A small masked image model, trained from scratch: encoder layers 16.
Rows from block 8 of the encoder, named by matrix and row number. Rows with one number belong to one attention dimension. Each number is 200 + 20 x the weight over the matrix's rms, rounded and kept within 0 to 999. All counts start at 0.
# q: attention query (encoder.blocks.8.attn.q.weight, 128x128), inputs 0-63
# k: attention key (encoder.blocks.8.attn.k.weight, 128x128), inputs 0-63
q.54,216,240,222,202,207,224,207,183,211,218,186,192,200,196,190,192,234,193,161,197,194,188,216,199,226,190,219,195,183,224,171,174,197,194,223,212,237,232,213,208,200,188,214,209,177,187,208,228,186,205,193,196,197,235,216,177,190,233,205,175,212,161,211,204
k.54,199,204,171,203,174,210,209,180,213,165,202,202,196,207,186,185,192,208,230,232,189,185,179,213,200,176,172,210,176,178,179,165,215,193,237,180,198,222,226,175,196,179,213,181,226,217,180,218,198,212,191,230,200,191,181,230,192,228,196,179,224,192,198,158
q.55,196,210,178,174,200,183,213,219,194,203,201,198,185,214,202,218,189,192,169,213,194,156,184,202,173,184,218,184,203,207,242,211,223,191,172,184,217,176,173,179,180,209,216,205,213,185,203,182,191,214,195,186,237,198,200,236,188,167,198,180,198,175,231,178
k.55,187,192,203,200,184,211,218,243,186,184,177,202,211,218,227,213,218,181,192,230,204,225,214,217,189,187,177,190,236,219,206,243,167,209,186,194,203,175,210,217,198,227,195,191,204,169,207,208,200,200,193,192,236,194,176,166,206,169,207,188,209,202,165,236
q.56,208,182,226,192,208,196,199,203,180,179,197,233,185,223,214,184,208,208,204,221,184,201,201,196,178,206,191,161,197,139,211,205,220,171,218,179,207,182,221,195,202,174,220,218,201,222,214,231,201,197,188,219,207,230,201,229,208,224,218,242,173,213,204,195
k.56,204,185,199,185,217,199,172,205,179,206,220,203,221,192,201,222,173,179,179,203,230,201,209,179,164,223,205,201,193,211,243,191,210,221,168,190,205,190,205,194,216,193,191,242,204,217,156,190,212,216,197,200,201,194,180,212,169,213,183,205,183,186,223,222
q.57,197,190,206,186,195,190,195,184,156,203,202,202,183,193,195,192,182,186,230,211,220,182,195,201,204,198,183,214,257,172,236,220,199,207,173,192,209,163,186,203,184,179,217,221,209,209,186,209,205,205,203,201,193,162,208,157,197,177,220,227,183,219,214,200
k.57,182,168,206,209,206,191,190,227,187,201,177,208,184,180,220,214,189,205,225,202,221,212,190,202,205,220,203,216,207,195,204,191,202,220,200,226,210,172,192,175,206,203,188,243,224,198,206,171,215,228,180,196,211,216,203,162,178,174,217,230,194,177,214,225
q.58,193,239,167,202,224,176,190,203,191,201,213,183,231,193,175,213,227,163,151,193,200,152,216,220,224,211,218,180,229,215,181,187,209,234,186,206,213,218,190,248,212,251,205,221,199,175,198,236,213,208,209,176,219,202,199,174,181,207,195,153,213,184,233,214
k.58,192,202,170,221,187,212,251,195,207,183,172,213,179,209,188,196,226,199,225,265,171,200,194,208,206,147,208,193,209,191,218,172,225,159,218,233,215,205,195,161,227,205,165,218,239,180,176,227,172,165,182,199,205,200,151,193,206,224,200,214,219,211,214,230
q.59,188,238,196,183,231,228,223,186,219,194,197,198,181,193,204,222,237,185,202,192,229,188,206,182,210,215,205,218,207,215,211,202,200,212,199,202,237,248,220,185,190,175,197,195,203,167,197,183,209,233,219,214,191,190,215,194,190,214,180,206,249,182,205,187
k.59,178,193,191,199,216,209,192,201,197,193,201,230,159,209,198,184,205,208,200,191,197,206,188,219,185,217,204,194,181,184,148,165,237,192,233,200,193,212,208,186,195,174,207,213,207,250,180,222,219,206,207,240,210,201,191,208,190,239,196,201,198,210,203,220
q.60,193,203,207,224,198,227,187,181,225,222,208,203,210,184,236,195,169,236,204,199,196,220,208,184,254,175,176,235,189,197,193,194,185,223,187,189,171,202,170,239,217,198,176,172,184,209,183,181,198,176,216,201,215,166,208,182,164,200,212,191,197,207,199,198
k.60,213,224,185,207,214,218,202,199,213,198,185,205,211,191,221,199,199,221,234,157,194,208,197,194,220,163,170,199,220,200,176,207,194,202,219,185,190,189,196,215,192,194,178,177,200,164,247,188,201,191,212,197,195,208,208,208,224,182,231,190,188,227,195,184
q.61,184,221,198,215,191,175,215,187,189,217,188,178,218,196,219,191,193,212,197,201,247,223,236,196,209,185,239,206,203,227,180,203,174,226,218,227,190,201,198,199,197,227,184,173,184,198,202,206,178,213,195,208,218,178,173,158,180,200,197,192,206,183,218,200
k.61,196,210,208,218,157,209,208,197,190,215,186,194,199,232,191,196,202,238,208,221,197,202,175,200,238,175,214,201,148,190,175,175,200,218,223,202,202,214,215,202,193,197,224,187,202,236,192,211,188,192,183,209,221,183,200,193,179,214,204,206,206,227,202,188
q.62,228,193,188,188,208,211,187,201,194,182,208,200,195,218,205,197,232,205,234,214,224,194,197,204,201,222,189,182,238,154,211,230,204,180,214,185,202,199,193,188,222,191,232,228,221,200,217,194,197,202,221,192,208,194,181,211,191,176,204,205,180,218,188,197
k.62,177,191,187,203,215,188,183,198,191,202,229,208,190,188,224,225,179,177,195,190,224,209,190,202,179,240,226,201,200,205,209,179,205,209,181,212,202,210,180,173,195,191,169,252,211,244,174,198,210,240,227,218,203,200,203,172,168,220,200,238,179,184,208,218
q.63,187,209,198,209,186,192,225,197,194,193,208,177,235,206,219,161,208,192,225,199,223,223,216,218,197,212,248,191,189,199,192,188,201,212,225,224,185,219,194,196,206,205,194,186,183,179,219,202,213,200,204,204,194,206,220,209,181,222,203,209,205,212,175,215
k.63,194,201,221,201,219,182,187,158,195,198,220,209,168,181,238,188,191,196,182,232,205,196,169,246,216,241,220,228,151,212,197,155,223,206,198,205,205,232,222,208,185,197,197,183,183,237,170,202,221,209,212,216,231,177,222,198,174,225,174,216,217,191,204,213
q.64,199,180,179,217,204,166,196,181,193,227,190,214,185,180,214,201,182,199,185,173,196,227,181,182,228,154,207,196,169,192,213,177,169,210,199,198,177,206,160,198,188,193,167,200,203,203,161,192,206,189,206,218,184,208,167,192,174,187,206,232,189,209,208,176
k.64,201,233,154,177,205,201,172,183,237,252,204,161,187,176,198,211,196,231,184,193,254,197,175,178,210,195,197,182,176,205,229,188,185,177,203,197,205,200,196,227,194,172,194,184,220,174,217,203,214,212,215,181,197,193,210,210,195,221,199,197,186,175,211,201
q.65,179,246,202,213,180,214,192,223,165,154,173,203,220,216,204,170,222,240,206,215,222,174,234,214,160,191,197,208,194,216,171,238,224,186,217,197,239,171,261,204,215,219,224,191,206,203,182,206,212,203,194,193,181,199,226,199,206,181,193,183,220,191,209,213
k.65,231,174,240,221,204,171,224,193,179,160,196,256,195,191,212,179,216,190,206,177,153,224,208,241,169,197,185,213,205,167,160,207,213,235,230,204,186,202,184,185,201,234,195,190,187,207,197,214,168,160,195,216,230,220,180,189,231,191,192,198,216,227,211,223
q.66,164,217,224,227,176,190,193,204,197,179,166,188,242,241,183,200,187,239,197,212,205,189,224,177,197,181,249,180,185,256,199,190,184,218,218,207,188,185,226,215,189,201,170,163,188,214,215,207,213,199,177,220,201,204,214,155,208,198,226,179,192,195,217,167
k.66,238,179,212,216,192,150,212,195,210,181,218,199,212,218,194,204,192,180,231,159,181,188,217,200,208,184,206,189,195,192,179,196,214,207,201,226,196,235,204,210,211,225,182,186,200,199,187,183,221,170,201,238,186,263,193,191,215,197,206,205,222,191,185,204
q.67,211,206,186,196,206,205,216,213,166,188,216,176,226,221,209,198,219,204,208,208,207,185,227,246,183,209,258,200,192,228,193,211,204,226,213,213,175,180,219,206,192,205,190,185,183,202,216,220,193,228,198,204,211,200,195,193,195,187,192,228,203,183,157,217
k.67,177,197,212,231,191,187,211,198,198,178,227,214,212,218,225,178,189,202,203,151,177,202,217,227,182,207,212,240,191,207,188,203,228,215,207,204,171,198,199,198,194,211,184,169,223,211,187,223,178,186,184,214,217,222,170,172,208,187,194,212,186,232,185,235
q.68,167,213,206,218,180,170,169,182,203,247,153,173,208,205,199,175,167,241,194,176,194,198,242,183,205,202,217,194,182,241,193,198,189,209,239,218,186,222,224,171,193,186,165,184,202,212,214,200,229,180,208,170,211,208,230,188,215,214,198,149,220,214,225,194
k.68,216,165,207,205,160,163,201,212,192,224,153,174,209,204,217,182,199,225,215,169,221,223,202,199,171,196,192,192,181,203,182,192,189,196,204,211,177,190,182,166,209,209,207,181,181,198,232,178,213,180,223,214,227,261,201,202,216,196,219,200,210,191,212,219
q.69,203,175,203,207,202,189,182,184,226,244,195,204,197,157,200,183,199,198,235,220,190,221,167,194,239,186,175,207,177,191,218,181,153,201,184,207,175,216,189,193,222,177,175,222,195,186,170,196,200,151,226,200,223,236,165,221,194,208,190,216,215,212,222,164
k.69,175,219,173,202,197,200,179,187,223,246,202,170,179,195,197,199,180,206,200,203,235,181,204,165,224,203,202,184,194,209,228,192,184,194,185,198,223,207,184,223,177,175,178,222,211,170,207,181,199,206,208,185,215,164,219,204,193,216,202,233,199,154,213,229
q.70,200,211,207,185,193,220,177,210,215,168,199,179,219,199,224,175,227,226,204,219,204,170,208,206,162,207,191,189,182,184,210,218,244,176,198,205,241,187,235,184,193,181,250,204,207,202,191,192,203,226,225,205,197,205,191,228,177,208,170,166,214,205,203,222
k.70,222,204,203,189,198,193,217,211,173,159,177,227,195,196,195,201,235,188,208,201,156,226,211,243,174,232,188,212,222,163,184,217,193,199,218,204,193,204,230,152,189,228,218,208,194,222,191,227,174,177,189,245,204,176,188,188,211,198,182,221,207,223,180,187
q.71,209,184,209,173,202,196,192,215,203,199,191,185,196,209,135,212,201,213,198,217,213,191,194,185,192,205,182,172,187,196,196,192,198,216,199,177,218,217,211,203,223,192,226,191,177,196,209,189,177,196,178,195,237,228,184,199,181,182,219,167,214,215,211,219
k.71,199,192,184,213,210,186,199,210,200,200,166,225,170,171,182,210,220,162,187,183,195,214,185,227,185,210,229,213,197,200,181,188,210,219,195,203,210,213,214,185,186,205,210,181,183,188,177,176,186,224,190,240,202,209,199,159,201,186,193,226,220,213,189,211
q.72,198,223,194,194,228,244,221,207,214,157,266,195,195,209,206,230,213,164,170,201,201,198,166,220,220,250,184,200,200,161,202,207,216,185,170,205,210,202,181,215,209,206,202,216,180,180,174,209,194,237,195,232,218,201,229,224,156,207,206,220,178,175,170,212
k.72,173,225,188,203,239,240,185,205,211,186,245,189,186,216,181,227,203,205,167,229,231,176,204,215,220,197,231,191,225,219,232,191,201,207,179,203,242,198,225,228,216,170,217,213,221,195,196,231,201,244,192,175,187,163,229,225,185,217,190,187,183,178,175,200
q.73,195,219,224,178,221,167,196,211,214,183,184,199,184,218,223,185,230,228,177,218,186,171,209,207,202,214,211,221,206,224,221,196,226,215,191,196,194,206,237,205,207,200,187,210,212,215,183,226,194,218,192,217,215,142,212,211,239,225,157,195,226,174,221,214
k.73,217,154,246,205,181,203,212,211,169,198,210,214,199,225,226,209,208,192,221,204,174,199,227,204,210,210,167,215,192,190,187,198,235,220,203,220,194,198,180,179,205,189,214,190,203,211,218,204,202,180,208,206,210,200,199,198,184,199,203,185,214,225,179,200
q.74,197,171,206,192,194,183,199,201,185,222,200,178,195,208,189,212,188,176,223,187,189,242,227,182,220,178,227,224,189,205,208,212,156,214,208,221,148,222,151,201,188,191,166,190,167,182,222,182,175,179,202,177,209,225,191,174,223,166,236,197,208,192,213,179
k.74,229,230,197,221,195,173,187,222,195,250,193,173,214,187,216,179,180,215,195,185,221,187,191,168,191,178,226,179,200,247,241,188,174,224,180,187,171,196,204,223,153,191,175,183,190,197,208,175,201,196,192,205,221,200,186,196,210,195,226,215,208,181,222,217
q.75,150,213,206,202,215,193,187,205,210,191,176,207,199,202,193,184,205,215,228,203,205,197,208,190,192,156,211,196,178,231,193,194,168,212,194,199,196,207,194,187,202,240,194,161,209,214,231,182,185,177,203,194,205,202,208,168,244,212,190,191,219,197,212,222
k.75,230,185,220,227,200,175,221,178,172,207,187,208,209,211,242,190,183,195,231,162,189,211,234,222,184,232,190,224,185,185,174,178,208,234,201,183,169,196,184,190,189,215,184,193,194,230,228,179,183,185,206,222,209,239,186,189,205,189,185,184,198,195,215,213
q.76,190,171,188,222,186,166,199,193,227,263,191,200,162,170,204,191,201,169,203,198,202,221,184,173,209,197,158,206,189,189,220,190,150,199,186,198,170,181,169,178,185,190,175,226,225,222,222,186,196,158,209,179,186,191,180,219,220,194,209,191,209,216,221,179
k.76,214,215,192,207,201,212,184,196,191,249,179,172,207,183,194,192,207,240,167,213,240,193,178,145,199,213,179,176,180,203,226,218,196,198,193,185,199,192,199,187,204,183,191,224,198,175,231,145,215,214,214,181,207,192,208,210,210,210,161,210,213,171,222,179
q.77,175,200,218,193,201,184,196,222,222,186,194,196,220,197,218,192,194,200,235,230,197,179,234,207,208,207,191,198,211,217,204,213,172,179,192,202,190,178,184,201,186,212,203,188,223,233,191,173,208,185,212,190,220,196,229,213,261,208,197,207,171,205,178,209
k.77,219,170,240,215,219,183,213,208,155,206,177,226,183,188,214,181,218,222,203,169,182,214,215,206,193,219,206,216,193,204,211,158,191,245,207,211,166,214,207,176,203,206,186,213,191,196,207,205,201,208,199,210,217,221,192,217,216,176,201,203,199,194,207,203
q.78,227,195,224,197,206,233,254,211,202,168,216,193,221,197,201,208,166,211,186,182,194,195,202,234,206,221,227,185,205,244,183,198,181,187,212,233,202,211,203,204,188,243,189,186,200,170,220,226,223,206,186,217,202,197,238,180,184,182,183,184,182,198,152,222
k.78,200,178,204,229,229,164,185,170,169,190,248,195,231,216,189,175,181,193,202,176,189,177,212,213,215,208,193,214,177,189,187,185,193,184,182,208,197,215,208,199,206,200,190,165,210,218,191,217,209,189,207,195,194,224,177,216,175,205,209,205,161,205,163,223
q.79,226,215,196,190,211,212,191,213,177,174,206,205,211,213,182,204,207,189,189,193,220,181,194,217,170,222,201,203,205,222,164,175,212,200,217,219,205,208,216,204,198,198,201,200,189,220,215,203,232,213,179,216,183,188,205,186,157,211,191,191,167,201,177,212
k.79,193,207,174,206,230,227,202,208,184,172,221,201,234,212,188,234,190,197,189,184,177,193,213,225,210,198,206,213,202,205,162,213,217,174,221,209,226,197,205,200,223,208,186,196,205,224,206,225,218,213,195,167,200,191,204,216,158,197,202,188,178,225,172,172
q.80,217,186,189,207,186,190,189,198,193,200,175,215,166,201,157,192,178,195,166,227,196,213,186,191,175,201,177,203,223,203,194,198,192,202,217,204,199,166,190,220,208,213,215,210,234,212,183,234,217,192,218,204,199,186,176,163,186,217,201,225,204,243,189,210
k.80,219,201,184,210,221,229,188,201,224,218,190,200,186,198,177,197,213,204,205,236,202,191,202,186,210,176,165,203,204,173,177,192,216,199,195,168,227,200,208,193,231,183,196,188,224,198,177,209,210,196,195,197,211,197,229,214,211,193,202,189,195,180,204,205
q.81,192,198,189,220,189,192,227,181,194,213,196,204,193,154,224,176,186,219,239,205,246,230,220,193,235,175,223,210,206,251,206,186,153,186,239,214,160,222,201,223,205,209,189,203,221,215,195,209,219,193,205,212,215,206,193,172,206,157,217,236,184,192,195,158
k.81,212,187,197,192,224,165,232,170,225,235,224,156,213,197,205,176,163,213,198,174,206,227,251,203,245,198,216,184,184,222,196,189,192,200,211,214,175,210,176,225,196,186,170,174,220,180,163,193,200,189,215,173,200,219,208,186,208,186,228,209,181,229,198,184
q.82,197,214,211,191,201,231,232,192,230,164,235,171,209,207,231,213,196,204,204,202,213,197,196,229,212,213,231,214,204,223,209,201,188,186,202,215,199,193,196,216,190,223,192,188,200,173,201,221,175,241,157,241,207,190,219,194,156,189,207,226,182,176,132,231
k.82,185,196,209,221,228,202,210,190,214,186,248,191,216,210,200,173,187,199,182,172,176,191,209,232,238,203,231,209,196,214,200,197,200,195,211,209,198,224,212,201,198,212,184,173,215,232,177,229,198,212,204,222,180,188,194,204,181,199,211,207,177,205,167,198
q.83,221,203,188,185,218,229,212,194,200,199,244,181,194,189,173,200,198,177,193,202,240,242,197,174,203,221,177,195,190,168,183,163,214,206,172,196,201,211,183,196,192,192,188,202,160,198,217,184,184,237,184,204,193,213,181,216,175,207,186,202,181,200,191,210
k.83,190,230,181,194,210,184,200,219,227,202,209,185,221,194,172,188,230,205,169,218,225,205,196,194,207,208,235,196,211,212,210,199,185,200,177,206,206,201,216,211,180,243,200,194,205,203,175,181,188,237,199,190,219,173,214,187,201,196,219,205,200,171,175,187
q.84,214,182,201,227,198,183,188,205,192,235,163,210,180,197,190,214,192,211,213,229,218,207,182,171,200,146,170,215,206,179,230,192,172,212,178,222,177,195,223,210,207,180,183,174,185,210,204,185,203,162,211,193,208,218,168,194,229,193,196,222,222,213,246,192
k.84,207,211,200,170,194,179,194,190,204,233,169,189,194,187,220,202,198,187,191,189,195,198,172,173,195,195,196,178,199,209,164,208,225,192,179,195,208,197,177,202,172,180,185,178,186,173,186,178,210,220,207,192,176,218,206,169,204,200,192,236,221,180,239,220
q.85,223,183,200,208,213,190,193,215,226,247,201,212,174,186,184,209,188,175,209,178,163,217,179,178,212,172,188,193,187,204,205,172,166,204,185,222,155,228,177,194,206,189,159,211,179,188,197,184,183,174,178,184,198,220,172,181,225,225,215,233,191,222,215,202
k.85,182,232,182,204,178,222,170,197,215,243,209,172,200,177,184,216,168,218,198,211,243,166,178,155,227,196,218,165,190,227,228,188,197,195,191,199,232,231,189,225,199,187,175,204,206,176,211,171,213,241,225,191,184,199,213,229,186,217,216,212,208,155,203,190
q.86,166,195,217,195,184,165,170,192,184,230,140,211,191,204,185,161,216,235,182,210,191,180,214,152,185,174,198,175,190,215,190,225,180,215,221,183,210,203,212,164,214,162,190,194,204,217,202,216,212,195,206,192,191,201,184,196,228,217,203,139,223,223,232,178
k.86,237,181,208,171,161,185,210,227,184,219,127,228,200,214,214,211,202,217,221,185,193,226,211,187,167,194,185,186,168,152,153,207,199,201,216,215,203,194,196,190,203,219,194,224,168,160,217,155,215,174,163,190,223,232,204,172,224,222,181,177,242,199,220,190
q.87,185,224,187,181,177,190,165,180,201,208,180,209,189,201,167,179,214,234,175,211,197,175,186,177,172,217,213,168,175,250,154,221,207,232,218,229,228,210,206,179,210,202,201,168,197,216,235,237,217,165,195,191,219,201,218,170,188,209,194,159,192,194,199,159
k.87,200,165,198,209,187,222,188,186,214,218,169,175,200,207,165,216,197,205,202,191,212,181,199,194,198,223,179,188,168,148,165,195,235,201,234,223,204,212,173,203,237,202,195,186,166,193,218,207,225,156,186,186,199,212,178,194,185,202,214,177,213,211,198,208
q.88,225,162,195,192,208,208,208,203,224,217,217,204,202,175,208,227,177,167,214,178,216,256,176,184,230,188,161,220,214,157,229,187,202,192,185,193,170,181,155,195,191,205,202,246,199,185,188,184,191,192,193,218,224,222,199,184,208,182,198,258,162,240,174,190
k.88,182,227,205,188,209,242,173,197,221,218,198,183,190,186,188,206,208,206,164,209,208,184,161,197,204,191,227,187,192,226,222,202,195,193,177,188,197,207,212,225,196,161,176,201,211,168,209,186,204,233,219,176,185,177,228,207,176,213,195,219,173,176,234,171
q.89,171,200,224,190,176,179,191,218,177,218,160,208,224,217,220,170,201,225,221,195,186,173,214,178,203,186,213,170,224,215,218,221,179,196,206,197,194,203,185,177,177,183,183,210,212,222,205,205,203,191,205,172,195,199,194,199,227,193,176,183,212,203,211,182
k.89,215,166,227,206,170,161,231,218,175,198,157,203,202,208,227,206,203,197,219,187,182,239,226,202,178,218,169,205,184,198,184,183,199,213,205,192,163,202,197,180,188,229,196,187,193,191,213,197,202,177,188,223,210,229,197,196,248,195,189,209,226,234,208,196
q.90,222,227,221,194,198,211,217,222,226,152,218,206,212,203,264,198,212,181,215,227,211,165,175,230,231,228,216,239,204,217,209,230,206,195,199,187,202,202,205,219,182,220,190,231,210,178,179,229,176,227,218,201,196,182,221,214,202,207,164,229,191,171,181,219
k.90,207,150,213,207,210,187,232,180,169,172,224,205,196,197,219,178,211,189,206,203,164,203,230,250,206,222,168,227,209,187,193,207,216,200,201,205,175,198,212,188,185,202,214,191,220,229,194,209,170,182,191,203,195,185,192,204,213,193,194,206,194,215,187,207
q.91,153,227,221,197,188,215,207,211,179,151,189,213,207,226,222,157,229,234,202,184,188,169,227,203,184,218,222,210,241,205,225,218,217,187,215,189,223,193,228,222,178,212,245,202,207,226,214,208,210,215,183,208,182,179,211,209,227,223,167,179,213,163,193,234
k.91,206,162,208,199,182,185,252,205,183,183,184,242,215,223,229,196,219,194,233,190,160,208,227,224,174,229,175,215,193,176,184,197,214,227,228,180,162,185,195,172,202,206,207,197,191,203,198,216,217,188,175,218,197,220,193,208,203,179,180,193,216,241,199,193
q.92,207,195,186,209,206,191,193,187,187,238,186,217,159,225,166,199,194,174,174,218,183,208,190,171,175,184,166,164,205,187,201,204,193,203,183,201,204,173,178,179,211,200,211,203,197,187,199,197,222,162,184,213,201,184,178,179,186,212,209,198,192,218,226,169
k.92,188,213,175,184,223,235,182,193,235,235,174,187,199,178,166,213,207,204,189,221,220,191,190,182,195,191,190,178,211,199,189,184,208,178,218,194,212,188,223,218,209,189,221,205,197,188,207,163,203,214,205,200,203,195,209,212,188,222,188,178,226,191,198,198
q.93,201,184,207,192,214,198,181,174,203,254,221,199,159,184,175,210,196,188,205,188,181,234,199,159,210,189,163,200,186,190,193,199,175,202,212,195,210,207,179,192,208,198,195,212,193,202,189,197,203,181,192,192,199,236,202,226,222,215,217,198,198,205,192,197
k.93,190,204,182,208,207,210,203,215,202,237,177,180,184,195,157,210,213,220,179,197,236,179,177,159,206,189,213,177,195,229,208,178,183,193,191,213,217,204,188,195,204,171,173,237,210,167,204,191,222,235,216,182,214,158,222,198,189,213,211,207,203,162,212,208
q.94,178,232,203,215,194,220,204,214,166,174,197,172,230,225,223,157,214,243,246,196,240,179,204,233,195,230,232,202,212,251,187,205,216,201,233,206,226,188,217,213,217,214,227,198,196,196,221,214,190,212,202,196,200,195,218,196,183,188,224,172,208,178,203,199
k.94,212,181,210,204,180,164,233,195,172,182,202,227,195,208,211,178,212,175,184,192,184,218,218,234,186,218,179,211,188,195,168,220,225,221,209,200,197,194,202,181,215,237,200,189,196,189,205,225,199,177,181,220,206,228,184,178,234,183,191,185,211,252,204,187
q.95,188,220,193,187,193,198,191,173,216,211,193,187,222,147,219,182,232,230,191,217,193,161,193,201,209,203,211,192,190,219,195,194,222,191,210,193,229,228,220,197,243,186,192,186,201,202,209,220,207,197,213,189,212,196,224,210,202,207,197,165,205,208,203,174
k.95,191,155,225,169,209,178,215,179,179,219,187,194,187,172,215,209,193,188,212,173,191,216,222,210,195,216,193,215,186,158,179,205,199,215,213,233,187,214,177,173,179,222,201,187,199,216,198,216,210,188,192,211,223,224,196,187,178,191,197,234,198,223,192,187
q.96,217,181,185,204,198,199,194,199,201,218,201,207,167,198,174,195,195,166,211,229,205,247,169,182,201,172,157,193,217,164,209,183,190,205,182,179,193,194,187,196,207,181,182,198,206,204,187,185,192,211,180,186,209,246,181,188,206,186,238,216,211,218,207,220
k.96,186,234,179,178,208,226,159,178,247,225,179,184,186,178,186,198,189,197,190,219,229,170,183,189,200,177,212,173,213,217,219,185,193,192,186,183,208,189,197,227,176,180,190,184,196,191,199,160,201,240,202,207,169,202,207,188,218,216,203,221,198,170,193,200
q.97,213,165,211,195,201,198,225,189,223,199,207,213,177,178,194,223,168,150,212,209,195,244,166,191,218,172,162,188,194,171,215,173,181,186,169,181,190,210,184,183,211,174,197,214,195,181,196,192,188,189,200,184,206,227,179,180,205,178,204,256,203,221,180,207
k.97,172,229,169,212,222,220,181,205,227,227,202,171,218,191,204,198,181,198,185,225,203,173,170,190,228,188,210,215,182,232,221,208,177,202,178,179,226,205,225,220,181,197,210,217,204,191,176,186,211,246,218,212,186,180,203,206,193,224,193,190,177,179,192,205
q.98,208,212,206,213,197,208,188,213,149,162,160,222,220,223,213,178,186,234,206,195,188,153,226,219,172,232,203,200,202,245,190,215,246,218,201,198,216,184,229,209,203,210,221,194,212,203,199,230,191,208,222,206,183,152,217,193,192,201,204,167,218,209,228,197
k.98,233,180,239,180,213,170,223,198,173,168,191,241,206,217,211,202,187,191,228,185,174,203,223,232,162,209,164,216,207,181,157,206,224,224,220,187,193,189,207,203,198,211,198,202,208,226,208,225,204,162,176,182,200,228,208,198,223,176,195,182,199,229,216,183
q.99,190,222,195,198,193,171,173,211,190,208,182,214,203,213,212,196,214,220,181,164,197,152,219,193,163,190,207,176,188,203,183,191,238,220,204,215,222,221,210,193,204,189,209,189,197,213,213,214,199,200,198,199,188,200,197,205,222,186,206,156,239,194,224,214
k.99,231,182,209,195,165,178,218,212,177,177,162,208,209,206,205,218,211,197,201,183,187,214,220,223,144,208,168,211,189,177,171,205,227,193,196,208,197,192,200,182,214,226,201,195,161,206,208,198,214,189,183,198,197,235,193,191,209,207,191,180,206,214,212,207
q.100,237,202,172,207,226,218,200,197,197,202,218,215,193,199,201,219,218,186,178,205,184,199,172,221,180,220,165,190,214,153,229,200,211,193,168,166,217,188,181,195,196,201,225,214,200,208,162,178,214,220,176,201,176,195,175,203,191,214,193,248,189,217,206,208
k.100,192,246,181,212,204,230,208,188,217,195,210,204,191,188,173,214,202,199,211,230,178,192,205,205,201,182,207,191,226,195,206,207,230,183,215,193,209,191,225,205,188,188,215,240,202,184,203,216,197,216,206,192,175,162,200,212,191,230,189,174,194,182,184,173
q.101,172,223,199,238,204,214,196,220,205,189,204,195,248,223,246,191,192,224,233,196,215,199,234,202,219,179,256,217,211,221,184,195,176,210,230,214,172,185,208,214,193,208,192,173,166,218,222,191,174,209,217,213,193,193,188,188,205,184,222,224,199,198,180,201
k.101,202,182,218,221,215,155,228,193,180,182,230,222,208,227,217,179,196,163,224,188,174,196,235,231,197,188,211,193,193,227,203,210,193,209,219,213,169,228,178,189,207,222,189,165,215,205,180,201,172,177,208,210,192,235,198,193,226,185,210,228,215,215,201,193
q.102,202,197,219,187,204,226,202,219,201,161,212,184,206,203,206,200,200,219,198,193,221,180,203,222,188,220,210,208,198,212,209,214,205,187,190,211,205,199,198,193,170,212,238,210,196,211,198,207,199,234,184,199,207,191,215,206,179,177,187,208,199,187,197,220
k.102,206,190,214,190,219,178,235,205,169,159,217,198,192,214,222,178,196,201,188,206,161,207,225,230,193,211,198,214,205,174,172,198,208,201,199,210,155,196,212,200,193,219,204,195,215,227,189,233,190,192,197,203,188,202,187,213,199,198,175,205,190,230,173,219
q.103,213,168,200,193,194,185,201,167,220,240,204,189,199,174,177,217,209,190,212,192,204,238,205,175,231,175,220,189,161,205,199,183,188,204,215,192,195,211,173,197,201,190,162,192,154,184,223,210,211,175,188,199,210,212,185,207,182,190,220,189,190,233,192,159
k.103,181,229,183,202,184,212,166,200,229,232,165,160,197,191,187,210,192,221,185,217,226,216,168,181,218,189,230,171,184,208,220,206,177,194,205,211,221,188,167,228,181,196,200,196,197,159,191,183,214,205,210,199,205,198,203,188,204,201,219,202,201,186,193,196
q.104,226,189,173,222,202,167,203,199,201,216,164,211,176,205,167,211,205,183,202,224,208,239,175,199,207,162,156,200,198,174,201,187,203,204,184,186,202,215,193,187,211,176,179,217,206,189,200,198,191,179,193,198,199,215,173,201,194,196,203,209,191,244,231,185
k.104,198,207,187,190,201,226,169,197,221,228,180,181,185,178,185,227,204,213,198,237,224,192,159,166,199,183,199,189,209,203,205,210,186,189,184,183,218,205,184,243,179,180,200,199,209,192,185,185,217,208,205,214,177,169,200,210,195,212,196,188,205,204,221,199
q.105,205,181,205,197,187,185,180,170,227,228,169,209,163,180,178,189,201,197,202,200,182,209,204,145,188,171,170,190,199,179,200,196,189,196,192,174,199,208,174,173,210,172,194,214,195,205,214,201,194,186,211,171,206,214,187,221,201,196,179,184,235,233,238,196
k.105,202,223,177,178,201,213,170,197,200,226,144,182,172,173,170,201,184,228,212,211,211,192,182,173,187,199,202,166,209,204,196,195,191,169,191,184,221,193,201,207,217,186,189,208,200,164,213,157,220,207,218,225,191,185,214,205,206,208,207,209,232,172,210,218
q.106,211,208,187,207,194,209,197,230,167,172,189,191,243,230,209,202,190,221,190,194,230,179,211,204,195,213,254,198,211,228,176,193,208,215,192,198,200,183,239,228,194,228,207,174,170,201,203,197,197,203,212,207,192,172,174,173,175,179,209,203,201,177,192,222
k.106,214,180,202,199,199,182,214,210,195,156,201,196,202,233,211,202,214,163,202,169,156,214,211,217,199,214,227,194,192,183,150,208,201,218,209,197,191,213,180,200,204,215,197,179,197,228,165,214,187,180,213,225,187,213,162,194,186,180,197,189,210,219,190,202